Weights of a small image classifier: trained on capsule endoscopy frames (Kvasir-Capsule).
Rows from block 3 of a small image classifier, named by matrix and row number. Rows with one number belong to one neuron. Each number is 128 + 32 x the weight over its row's rms, rounded and kept within 0 to 255. All counts start at 0. Numbers have three digits each.
After each neuron's rows are labels from the 100 images, of 14848, where the neuron reaches its largest size: "colour at peak" is the nearest of a few named colours to the mean colour under the peak; "responds to" is what is common among them. Only what is clearly more common there than usual is listed. The data: capsule endoscopy frames (Kvasir-Capsule). In brackets: how many of the 100.
# gate: MLP gate (model.blocks.3.mlp.gate.weight, 256x96), inputs 0-95
# fc1: MLP up (model.blocks.3.mlp.fc1.weight, 256x96), inputs 0-95
# fc2: MLP down (model.blocks.3.mlp.fc2.weight, 96x256, transposed), outputs 0-95

gate.161:088125108069199156093091061100147118170146113144173048122141129178091121098116185082198116146118149114145098153167153119101106190140142194126150119092133120112116182101133095153163212141080185132124092148111099120148099124145152179128140160162130114094114129108134116104106120101116095137
fc1.161:118142127133154080089096115114056118142176072132180100141141116138150108132194069120165120138122116179150109110132141082133130135165130076151126056098163149148143150161134129085138089129133165143149086136132123112147101100179124080136119060093155142126100145134134103043076135171055198097
fc2.161:097139086126070100126147098153175138167135123068114127141095130135087036074132107182096121097140158075067162152115107130111142128048164156121159136146114092163120126126111139172147095166112104111178145068161148150151116165175112109137160139187134125126080149176070097127123162135156073144
colour at peak: orange (60)
responds to: finding: ileocecal valve (31)

gate.144:135087171093113126137155148106132138146109118139124113116147093114156070069163072118119174159151216126137179166114105110191110153112125158126120147147166117076204095132146079153162121090150085156111146114131180149124141146110129155104158080132148165125042097091103201109138109090174134163
fc1.144:080112179119079145101194181100141158148113085135106139111160130115171146130159144143196089174100123100148171174120135180094153149103114143097168128133166126115127108168157088176149109126079120208148126141091123140163134134121195109116108072063107085192201142093119124142128119166129130149
fc2.144:107067102118123192121141126086134152139144137116137166106171147051128155081193110118128104103178186180092135162172170148113157119145172165107133121115156099151163164119122123166179134108147129167178133157083170097124108175135123129140188099132072100100082119177174153106126155101056153118
colour at peak: grey (70)
responds to: finding: ileocecal valve (25)

gate.32:213122134141145114161169143096168108119151151061150091088187156138103048137125147128087082128133131136176145121157186123140159129081165147146151135151162123069130123119081113129143202113144174145122115110106069140100127106186144070121090126199086153125085136166124113157102102089109147112
fc1.32:142085167123210146157104113131109119094088124185140137165144166178130086121172115093091090085120152147109100172175208088071124152149175093115117112158136101115081058148121107117104126056119172072169134134133139097114121181147160137086120137102090146149166118095102108133094163128150101162
fc2.32:144100127114127121128159151081084158081135086121145116061217097141128175125082116162123148137100092125110160133093120129109116216147156070149152125159152155146150101125126140178098132095118049143159156126084137177183128146166053132151119140119119180097086180178116168121140104128161096134
colour at peak: grey (43)
responds to: finding: pylorus (25)

gate.171:095091085121115121135096119132205111136081090165068209134119152131106111140077112156119116168145145119168087145179116166103120123150100094116097142132140168136155111100129200141095079083143178134171110134173164161113161077163048134091177095133158143157090131097155138123099112119170093161
fc1.171:157096121125165140142175138101113144071179132107138144104076115112153066095114103082075166155142176099170145081080155130177129102126136102160122136096153155148085141113132122123193106086102122102107116101111110160165049139096209128158211123091179142106131136105083186125111114101116106132
fc2.171:128072085160108070130074115133138103139169124165103146186089161160107104085130125075158139061145157086149073135066143122089114178122124096171105118090148134129093164138144117122100146133150142126133090113182182144120169141136083095157090085193086130180157110081098118123170084153084099116
colour at peak: grey (33)
responds to: finding: pylorus (31)

gate.209:132094111152089182147158170090129107150112076149120151141125121181135064147126115145105206207159156114122146103188111141113090126131199067156119142072116112132143137122125151096134131175126192152147121131067135100130130106144104111082192138159107133166100155137087067134150077105155154075
fc1.209:106150176072174153142139077166145079156132147125181179137142127099162132177116119090104088150101154120133142155138100154189143085153049155090101147125110170102120104100145056046095123127115108122112127170174147109117143173162092067124103132169115060108125082146102116155084128145132096112
fc2.209:119123130125153185126133104163147189096125144146113084103102150101116064166157136077143111118124105128118127120130134111135178112111163092039137192112126169110220105131142093115131078157186114130130131124120100137170164191147083161138097093173114137106120181139124109170138111153233131127
colour at peak: black (80)
responds to: finding: reduced mucosal view (39); finding: ileocecal valve (27)

gate.145:113132117074104122119109143077108147182153146123161127127101116138144133139129130053143142153154138121115088065107178100118115099164147177134100073096095182095137103114133065126172160156077110135148081101178143111114113134105066188145145135074099114107107168118141086111111156150242097150
fc1.145:181059138165112184118196131159177145116069137140162187149129091144166089154140170213189158125209116144125101166124161108147134101100076071118137134123117156099073135087101126125155139169117137131154132110116121131092168158146175119139185134129131135150069105090153166113110124127108105119
fc2.145:077103163108131156132128183145076108114125132123187148071132120126138109090152105141136102169112082163143114108110162147135116108175160110139055094117159169121167166080197134088079104158148134159099131127131105059215110141086153161094061137101098114179105130147142152093155195128131130151
colour at peak: pink (47); grey (32)
responds to: finding: pylorus (56)

gate.124:135186177136089127106120089169159125081146116101146151170157142148135157132103155076157145147095164107123100186138147119067164122134212092161091131152131114123144113127107150084112175139133130185085202126205129126149178172122130166103178148151113117031140157149124130126128175128114151100
fc1.124:124088103152161129107147111136164177144111168140156107130154140158060090163118111168174115176144127085121124140098153080162103155150111123117110151120076133117124174110112149102144149105147099162131173150102119164152110138146200173113089109221150129123140168135000118091099176130096102143
fc2.124:124184145150144139106130158167117172152171144169147163159171110151099081151122174044136140115146131151187154082084172045184163142156160085124112126127128118166158053083147124127131130130127124155090154082118090107062154179129086074133118089104095167150116141150094127142154107096139149133
colour at peak: orange (51)
responds to: finding: ileocecal valve (32)

gate.198:165111154163155217166129146106098103112183175135116177138166092114129096152138179134152089094109160200146159113146138116171100162105144113167106110055137128118103096168101112123162159114099169131180133148146137110123178076077123203113115120148090082164099117146076159122104143114175175119
fc1.198:089070155101170146150174174116124080147140132129111104139144117147118155093155103178155142167171081090140080157110126113134090194096131152168111092134156134092175099141088166155138140087169112151196107158099116129073159109122175070116157091081141156208155143058104131138161113158143110107
fc2.198:153110118118143077136128146124120114110081047066091161079106143131173130103105144152104184118152149132119198124131129131088147165131139109145157196104121078176090145183187181058132137157145095136131110166045121147141148177071155110134148098111125127078108090107180122131143112121098129098
colour at peak: grey (30)
responds to: finding: ileocecal valve (34)

gate.202:157104125098089119034125147122121097131127128125127162145115160074129154148145197106177138147181186127149157135137172116165140178170125117216104162107136100102092135143115166123125146125125153143159108125141160123104187110164105173100079057134087128110090139151161189099121088140076064136
fc1.202:074158126121098134115106155156131171142043100174118115062098091102116122156097087149163068137146053131074095155135098157153179173123115125140117161122138137111107080125085169100154179076117092145049149111076128104145167132136113094121166126146082149124162132097108124128154140153151152056
fc2.202:090152111140165153116146108106116132044128093105107142087187166057153181080108163076098104110171121154117126112121195161185145125128098139094167147058182153149126064101170133084147155129146072133125155103103119143140136095124105176112134099179150145099149138082083111123132086148152167113
colour at peak: orange (41)
responds to: finding: angiectasia (55)

gate.64:172091098127096141166181072121129131126128187146097089117168198123159110099106107121098128146151139170152117077127172197140146180141143164102135143083084133167080098089125094130156133166173150090146096119072136148108063154113085172149165125139097159090092164099144060166162125103143149136
fc1.64:076181087163106145147149175195093118120119084167144101171166155151136116193181120096118146115107137149096099134135062130130106122125143102137114112089179148097148127176154160107078113091143115119072166115113158150153146053145118078107152166125144118162112080136047175064128094158127112148
fc2.64:138161143123160080139153183137127139131157134087145200182136131080072082139154138168190099078151140105118137176094123131134109136073163104172182130127134060111091073089115164143117130149146180123095166142138124163098049134134179159166105123079121105098133140098166163103178154113107135162
colour at peak: orange (67)
responds to: finding: ileocecal valve (33)

gate.141:142104111113154142169121151091115167176083141129178094142152157156113092113131155085116116134148157158114116118110074190135094184082108067055146120079078050184109148115098142139151119153159170072111134175081115094073136122147117180126133114109127103120094091062170170093147131134130131096
fc1.141:149091143097107142202126107189073075131119115115091127125150154089148105143162081103102129160114142074118093140114167127144147090129143185162183113093118074081138167115110135100129148151103165211093128154158120103148156072157107186136131125152083076096168144093154142096200086114110154140
fc2.141:163096186110096195149165156076135080125116236150078137121134118124143118135114167092115133149159139104169150115149148117128079156108114096148065125129108154186122110140104095129159127097096165110155101199112068192155143150129128153130154182075148139084145108156140153105149077116129101079
colour at peak: orange (34)
responds to: finding: ileocecal valve (45)

gate.193:163162159161188162134080070168107190160098092128176112134098115135082104152096174114130143091139096198129104114062160127123108118132163148159132177132094167125164176086121122068166127089126109145212140105121127144138137093128104138139123071085128161156153091125151149105181165165136132074
fc1.193:132152151178139165121119113192138200138095110088109132068101139185089128134148173090150152092133127186122104143160123099106173144123131169137114157122131159100143113043105143123163124129090116134179146161106147176127110070108100145157135117054168184081146130102132157129195134173176150075
fc2.193:118171172165145132078135100142127175168064136140150189085094139079144096076123188094132121089104145125143173148105148126155185143135117166103107126148119112123124100134091153113144067133116134172046184115123144117188119170104169112145045163117169161105171136140168119146090110158122148176
colour at peak: black (99)
responds to: finding: ileocecal valve (40)

gate.47:110150143133134105145117143094171116094141122102104115144166069076134145131151123170071148124146160127099098131138163147097107186142082158141082184135144139040108149075125080101160205080136095164124147112113183157113121080162136106155135117179095157112147050133107135091141129192163089160
fc1.47:125172085130171112125080153177143085111164114132113098132096130139136130206141124131112124130187131161139153095102067103185149145191141140097095137093084122084112132134122084168115087132166127121101137170167226099135109052162109117113129130133070127097088164094149103098171133136104087182
fc2.47:096159122162094142109147109170143101096076131134121125127146118129191096138133095099188162150149142139145134089087116158171133096154100152191145135067072105115132116123115127128075125126102078123058156153184126134103135086125145191193163069149044075107112133086116163160121107120133095076
colour at peak: grey (88)
responds to: finding: reduced mucosal view (39)

gate.182:149188105141094136116102116130094090141128212098151156124191126167109117122130128118151094114121176122080125181133122124219087109045128140158168096138122142125143120146113178183148100105047110122111105168148080148129140147142104136122103151149162036131127133158167158120172132169086153115
fc1.182:151115141174097138124172091111162124106124128141129118116131117118081228167091078176171180116143133143074122153107134097128106137136108112177132161165221104108068113141160158163149047104072071083162136105166181125130126121162145103133126126165137108120094144138134098094151123166138090170
fc2.182:127147121140127106118111138141168120183191053078129111214173116154060152107102197142109144092089134106143148153100085161196162145112108117092152136163113145131166151115214097135126176158138139164112179128162139151112180173113118069131108172148122144120095131118129145119150174097165118145
colour at peak: orange (41)
responds to: finding: reduced mucosal view (57); finding: ileocecal valve (36)

gate.251:089140076193142181075116126145099115089054117226146149107142131155079091116108160111158122116080115154153083177117139131130138077130143105116118145136098190172159132075183173147163125116148156081149075165117165150109111131093144095132143165129171079082131120117169126145119145179143115152
fc1.251:151130123127077116130136140148090146166152199145102135163145107085090186095091146094120098108153117127099105136187117071138216114187058167080114078140174096087134155110102118131143122067161098114093080069156090146113126134106140135116182151122100105142133151096117153098099092124170111179
fc2.251:181138069133148128131152118152177042142094153141134116101147108144097101142141113153074144158175164134135144133157105121092092094165149127134166176060112146112129178179084132123098109131135173112092225105146133145142098100169169198167107131109133100131129160163145157138191137076117115182
colour at peak: black (57)
responds to: finding: ileocecal valve (31)

gate.200:102082152063084128112119134107126078151160173121121152173161176149129144165127059177143133126116133134131099137129106115139070069143084130083120104114137177137061113136119169079082110088101151123120089138127135092155129156102136170101131107087092138099183095125074069147091154195058132161
fc1.200:120155101120114152060130074110117126158120139133086165161141146149144142104053094101143131133097120146079151103124115125112124150099140130190098130124121090039134182187152103120102086168112053157146157137192111142155111158061141173193128132160160074119119130178161172147153147140139146080
fc2.200:091105119091139117101059123123158127132158119122178181099181119176171133173145047133163158122099126141136140134111142118106143143124087137151137155102145190126145036142101144131145123101138195131119110072107119142133149181080138143139164115104147123130090133121093155203147218179131182159
colour at peak: grey (29)
responds to: finding: pylorus (26)

gate.191:126158117113109099158116132092159101109183100129122110112164150196140095088131127112101161105153121133096102158111117162167133075148205162124180111188103131111193145097173109108113145129099100204145120136177076098148097159123151157097123136115103222126191162146115160172160122166116168099
fc1.191:166110083118175121153090039135177098127145197096152101094173134180119097091113103113148161093155107130098128117102148134152126077150198133137138144106127151135157123094173098146123158156157102174146092142121056114125105119109128221122107086138153179155178160109138116160156142107164143066
fc2.191:130089093043165097112091206117088112153122092130154112131152160093133109139147108125114129093176146100103205164076124102136100132129116138072099089138091132160152144149135137220133176102081151123098119176126115162128107140130062135133119101179120134118171087048131163117156122137124081092
colour at peak: orange (31); yellow (26)
responds to: finding: foreign body (28)