A small image classifier, trained from scratch.
Model: 6.1M parameters, 48-pixel images, norm rmsnorm, activation swiglu, patch size [2, 2], depths [2, 3, 4, 2].
Training: soap at rate 0.0026, 12300 steps, held-out accuracy 99%.
Rows from block 3 of a small image classifier, named by matrix and row number. Rows with one number belong to one neuron. Each number is 500 + 40 x the weight over its row's rms, rounded and kept within 0 to 999. All counts start at 0. Numbers have three digits each. After the name is the row's rms in percent of the matrix's.
After each neuron's rows are labels from the 100 images, of 14848, where the neuron reaches its largest size: "patch colour" is the nearest of a few named colours to the mean colour under the peak. Only what is clearly more common there than usual is listed. The data: capsule endoscopy frames (Kvasir-Capsule).
# gate: MLP gate (model.blocks.3.mlp.gate.weight, 256x96), inputs 0-95
# fc1: MLP up (model.blocks.3.mlp.fc1.weight, 256x96), inputs 0-95
# fc2: MLP down (model.blocks.3.mlp.fc2.weight, 96x256, transposed), outputs 0-95

gate.41 099:542457484508429493533500537596531487546515435418518537569460489546600557451524521475523489486434547501459462560482489506496494505470498449478460489474446461544502444504482454488522500525512466442503472470533505511469564535486530487542560488454462533463462552537553461482585431478538502422
fc1.41 100:555502585447510526534467466478485553442477566461546441448456466436441487490438451515500557499535468473486474563502480558489599492484489536454524470497468488558510523498365550505479512504468489491470491504493543474463437490444509557456545475558518519486482458478504526459559526537539461544
fc2.41 093:520459496516390472501511486532587453479506500428499513563480525472566525473530529495454560458526546456455530480539513459441442516531460435509485506407452493505517494479518532475525598493483515479526482444481433500553456478436449499514527493448491462550422444451529456535463449467482490481
patch colour: orange

gate.231 107:500498558513515525456487602459475550532497425506522518544501498502490428444522527516538514453560532469439511487546528540537508464483561539483475528586507440437555506520477552474513515557490497448460424557480554473459522425502491448545604440472554511492535517465510548480549524507483495466
fc1.231 106:510453566485606566509482471454481535458511548521504501458470536552468474456447492445492568495528453438439488473563486516460518456515540536520454502483505509465509532557537531566490478545496433498501549524532453482428512521515514518492501535474487543512587450439453593551583495472509526551
fc2.231 099:589564411535471512597395488534485526531504435484501479491469480495509502540461502400465495532471493481579496499437492519508492502530485538511477501485465503527551526492480554461538567514486582496528509534481463529497499547500437515497466514537489531458458476457433578557443430503452538473
patch colour: black

gate.135 096:487539527516583450459505508514583412486521511486493468567535480468544460453581513519515509599507549487481552534481615431539464520461547475477482501514494579417512518515485503488473485536495496453470522518465509481483471469444498534582499534573471527465520448508555484518539472431523483512
fc1.135 087:494501535499511503430548550492474492543492573497532535463521505536540523465496454521534572429553438499503492549510454535530418485562471550516538441462486402590482517534493522527454569506454510570461521500502457549568440496552481519478482519481533444499538550525554564500573488524489524484
fc2.135 094:538475497504505442553490537539496533461432515443517486596506519491415516473420444509493516526529449513549478515542468479516477549489464564464499495526509499532540499429531514562570517568480450449439447546534551487498529465458519499579528436459565466455487560538551448537502482453500453475
patch colour: grey

gate.29 094:492469536443509481467540468537457568464581540527497589445538485516470444527550451528521537511423434481445521458461509531492493471541551460446542449476453501514541505444554472524586496499476524494497455557553480539452592527502487574525559465476425527515513477507498472543528451501491523526
fc1.29 101:434599580492528511497463553507529514513524525454533496486484525449496513497473530449465469394567611466552511540537545484571459573496511445567469558495517470470467577520498513443456491466532488489525513520494546523524559481479497443512461474501497448519531546465499550493507575488530502455
fc2.29 099:521507443570457431557469505458505528549492497514462467482499552487529426523465523467568514544464547541503570532487532516461521465495495494507474571503587558455486479431509529546534520472494578410451528419515429501577468508399485513494528496484521482493510465555483532467508521492434532510
patch colour: grey

gate.74 107:503477439498464503430526471555491466538424554436538568492514499529503554486520460501532479487513564521475551536493517433524521560470413470581497503424562476507492496437529542476485541442448495520523503462446436441544529415467562438525490540538511543508474486483484570493461486463466526475
fc1.74 092:543456532563499455481433550472454502409456533515447494551540522420486502497437511520544467510483505501515447439468495457474543460472585487484478497466418548413469471552587501501442527487484531487496495440550442450576532543481431491480512479525476481467556504473507504517530542519541546491
fc2.74 102:470491477570459438575574543528493524519493543497453533483453475430539417529508516458516503510524509435481543498540573437528489495545467530502533575493568478481498491468469527541511527543467542516485500494562506484476490495544556597389492500518527484574443483542496492459527428530558515513
patch colour: black

gate.228 092:489541424558524521554496537517419537542471496505521553483507525493506432491521501559533514469568572531464475482522491461502484481505486514559438509571563479512508539483464436487447501488454437533504493477467477446566460493519570459556553514488441478425499532498545392416529469477474548493
fc1.228 087:549437497518493461518447420512516467515482467477520489537551467518470527518518477469551568557560505461539453524499564435538492523541447540486500514497466479425587528532556514500527528504564559563482512493551546419520459449554530438551446576534505502496485460491427545504481486442482508551
fc2.228 090:483485511506468517526489520468551556513480465527546471495433506501496482511519500429550426479481407618572490446530518526468409557468474543450490473452541535515556515478474522505532538507481476514508498505474498487441557512470394488546573525523405527553543492535554539523459503470487473513
patch colour: black

gate.215 105:527458508443433443488524464488540462487512502495520505475494421568488499565469541549444456523532516562442459455524485518547556565472496612510483560516484543497451544531504450508556509502513448531529514484464486489527526492519513570554492440536502563561508561558482476452462570561466537542
fc1.215 103:525474481477485487522589486450569459507537556539387490565554512541553530500444461472497487436529467578551501536453494510536531517437519534553558433526518529573550509593479506490559463542467495499465516467527500519491490515514479489557499458545516514501431531545570543532528512496488550463
fc2.215 106:512535475484535555485519477486533551493591519502484515472506510537527547466499428483523495494430512532449500457464444521549566395477537505555470524505565490435546541502457496511543457477514577575455495478498412468537447519492399549466463565559520490545537538514510477508548514504553503513
patch colour: orange; grey

gate.15 097:470464538479473492544528466459416499461472503462466574535551485535482571534460549511542465407448492518486518491450522489434492468477464451481463515401629490479462450485504541499508529512512521577485524449465506489427526527543471541480479442492459486490507589509497545558527540489517498529
fc1.15 096:523539508509420500520500520488464510509475463517525509530435431521505520478510524392481590412484441449493421446483438488527517484476529502548503530534525551428457490415548442434512505513513489524528486452513526495538520498529522535481488545470485442461499517447527420507434533502495605503
fc2.15 106:490467460476485519506492471464550466481554545511536447534447459531527501488472465502537485495455448504532515472506443461559511441432486473495494438428481508491468502421504500446502471475471517450465527417512467520512528505516552452413495500532587521512560440529537474584395529458542512413
patch colour: grey

gate.4 096:482557444536501530543529455562476469495556506457480522492459440532481465461499467421402509510591490460498569514525557475511532494550484472455430528493554436501478526461532512469494495437491546503516433531499525385556541450454506507528560507519490528442474452446530533525466478556474525497
fc1.4 097:429561534543573512466578480469457517510505498446490496567475543411459514538500537461473555549427465512456499490524534501477472538496480543423397474497486501499472450507545532466500543485491492504551510535476495424583520506466530492540486493538418450558492531509449506527512508508529571579
fc2.4 099:506476468455532444479543522475442549510463589488512496460499501483517494498473450574476550478494441484433479505439570523517525469489488489540477586554485489569467478477545544503440540532502547467482504410516478558569415477462497508518533445512488483588492542482489560465531545436534535554
patch colour: orange

gate.244 089:530537508449501506486433562489496501503508505396523519554501513507550492473516476535554523506501491557410514501487525563445480489465499498468461548533458440439507559516425557429520458512485460552526472557526509509548520425543516482535483495476467518450488573576437446522547506489584565523
fc1.244 096:547499450386497491470541523499457513527483492479453499513424462484591588513537499499527467465540564532495407469430497505497500485429480460435557496484497534529554469529441519441480501448517545488459427535457501454440521522517552494474542480463489489530476485492442529507461477413479519548
fc2.244 099:476501556483527511551483434458412469530506498526500519570535463613547512549492532525485544490495450490404473484556487538480559501543491403447418501521468490483494499502544518501455447476570549518463494517541497537532502494604517553549487455447467505556516517458470479483487466542505464473
patch colour: grey

gate.180 105:493536547406599457447451430521502454462545482495529504539431496579403478437513425478485525501453491483488460480529496534558484482549520478495467493482417478507497543461467462495503427536472503452510541551570528496423461540519484524456495519487479517489548467494531520551517505480511586530
fc1.180 096:405514547543478551437446445507541481471503498519485543509510470498487534571471539561510523450502516458482510531465569456515496448523556528467474502483469491462550588487462491492568423537488555597522573549555488447497534502471561533526486525463409474514542495555514486494525471528503452447
fc2.180 094:522590503481581515465484464566480507450429573468590516436530550544474530451502526497593498532531607488599543493443480487477468484465549542535477467506572526499514467518449548526459530547501452503549495521517516499500431482469533517504500482494472514513533502490535521500543543538544536546
patch colour: grey

gate.36 086:444463449473525476445532533454425463524501422563520472486521534474580526511483462484491533498539515510453528495523524516400507501497535489539545540531474547500524478528633450471497523403489514566509453483486493438500501533587529507494531531481523532515554496475523543473447573450537546482
fc1.36 093:498477493460437556523467451560529513476460425555481487467502484425492503478466420518510582448484509502458528500435482546481573530503562497458515506491451515511443517512412523492486504527469492588509547498557524531450511509514427600503529444487567516495519451477492521476513417444446474485
fc2.36 096:463517525479483443555534493473469516442489450477516611557531503482458527505554586542495532495505495523513449535471530524541459497509504511522551432419412512489565475502473431514509394471469480486479517522558478446512535445429514449511537492461489446548501481461546488489521504543443419491
patch colour: black

gate.199 100:565461491528462515470546520426527556470546502486520496496500471516531442559515423425523513587465433551470492520488569522525531458430490535472456493490527431530439468494508468454436476475496476534506574501545520496479437416452513576444535475473462534485472468485535512438520551453462520506
fc1.199 096:390465522483544534538445496464493444546492453501507449542527465495520485495448524526486438516511517473440495452479526567458504533497486496511516515469509530516494484552441555533488510492530541495500455535545531586504627504443530456541559559465556424514447556492536518476449459531585515501
fc2.199 097:507465554577505471532513452455519509471511543467583507438533538455535551471461517523551462518560508498491435499431549497466538532536516461492440494407460520540473532562494475420473518464498546477434465512518605491457521539550521519520588488535478515540469564451483568514474487518508527486
patch colour: orange

gate.80 105:419523571481444534544472531547507455535544514459499573513512522429474510402469502620482538453539540537546559464473509500482532502529512526492463498441486490445466452523465438534551508544521501551524431491497481488486539518527505431479521498491475491516464539517587463500579481480561494443
fc1.80 101:523552515492459583463554493515506530473504513504497515577516499550526470505490481440518527569426522424474558458488565417454500518515449521475546502547469498466537485452490509490467472580503500521516538546488504578519419493533480488537478452579568420554504513505512485467419500545529458566
fc2.80 102:487494543430494490457477447607510507464523499541523462557490585484500451518478477552521547506484448444498469530514532536487405483527575478522521497459519528484466581494486455509484542500455566521497495482518452515525477422481492552415537516545486488511540562552570451414536484567516477492
patch colour: black

gate.190 101:524502489448473485525499497516465467456502539499550472487458539511491476522472517469506494539555495495510491467491522525529547444564454445538468468548482516543485516476547428381469440526505499481546500554573576459521495489521508485585553535479494535491510532504493405572453562586389510522
fc1.190 102:438500535514513457463495505583504503566568476515509493492480463554543597471560474450525486509519492525405538500511543423448505514536546552445439513510497514474506534449470475429545483474500493474546480537505531480495448593532457466442527457526478469503466518521486458537557497525542384493
fc2.190 104:484425505537487490478482481482485477538486555471441529392532457489473484465452503522525507533562422488461537494559501613466562575499537535475437477471515488541407541516504500554520488511487524470482515516482553465531531455542456522521522479546539548491452466482565500489541468456511612498
patch colour: grey

gate.181 103:473579501517515518543525512569526460529517489442493475486484522447529471442457444511513503508511527582486501497522508503478544496429462537553521457423597503492473483508514431509466452463399495559544369499518566496520491541525547538568465521485554566520520480526451484504491534512499532453
fc1.181 098:507450449550501543447526509479519537568545525506564462403522451490540375455417472446466533498549464524524475566505518456512503466495490505480548531511562463454461478523513510500507514558510502496458476510638548521529502522483496505559513492472497505524475525447504546475515526417457453507
fc2.181 093:411533479539452570463454441426533410439467486493529472538443616555574507454470462533524514463478489516497516509570536494484457458428522455438528448505501509520475479492508538464496517509541465441500516496480554446490458500410459510505534460475472500465478507539503507559514510551498535465
patch colour: grey

gate.88 095:497514500480551498544544511508491549427530421521459461468534486489513492443424388496490479473514470565508469462481467472435496539457537487496474634501496546457479521519492431517517512480496531507517535493456496520516445531509483506529451547535425557559510438427523460468478487594545493520
fc1.88 090:477537614552469545527577508532507573556527508496411491525461523526545470511484493468518464528546509454580474473490530554542536561467452439533541506494452430522490459528486485566479482492467474569520572533515415493540459486520539494546542494470521535432531510512518512516465536453489562536
fc2.88 096:509496510583441507488538501461518536487415489514459455533399451461502503476525530526473538544443548531460523502570443442492486472479515525505490505565530421449435547457517469502518541491569472483498456536453487510454521456536458539433456540482552447495542515432510510563456573525474488556
patch colour: grey

gate.166 096:495450491507476520517531547460493515444516455524514489520534598550509496474485481437535477358524470566488500454526489479517448489493530502480403457461489511461545520460535503526482515478526477482502528490565469564451509578455526515477550424488496548396476525518602471518487457510527496467
fc1.166 102:510475463495489442471474468483492489526494553458496448532468523475492499497580475505536477628435535523416493533558546466492557490480527486457601461514420520493520447500448541562526545456516440529519441524518503574524572495572504503488494470516502512502429441503443532495488522572501490492
fc2.166 100:467531523557503458506536498502459562486501489510487471458478519461415470490493490482517470476579486552525509431486549441599509522466513491489501570586529538538467452583485531529501577513485462475478444520558461541411507484464497436498576544513509538550470520577540441521501520533544476533
patch colour: orange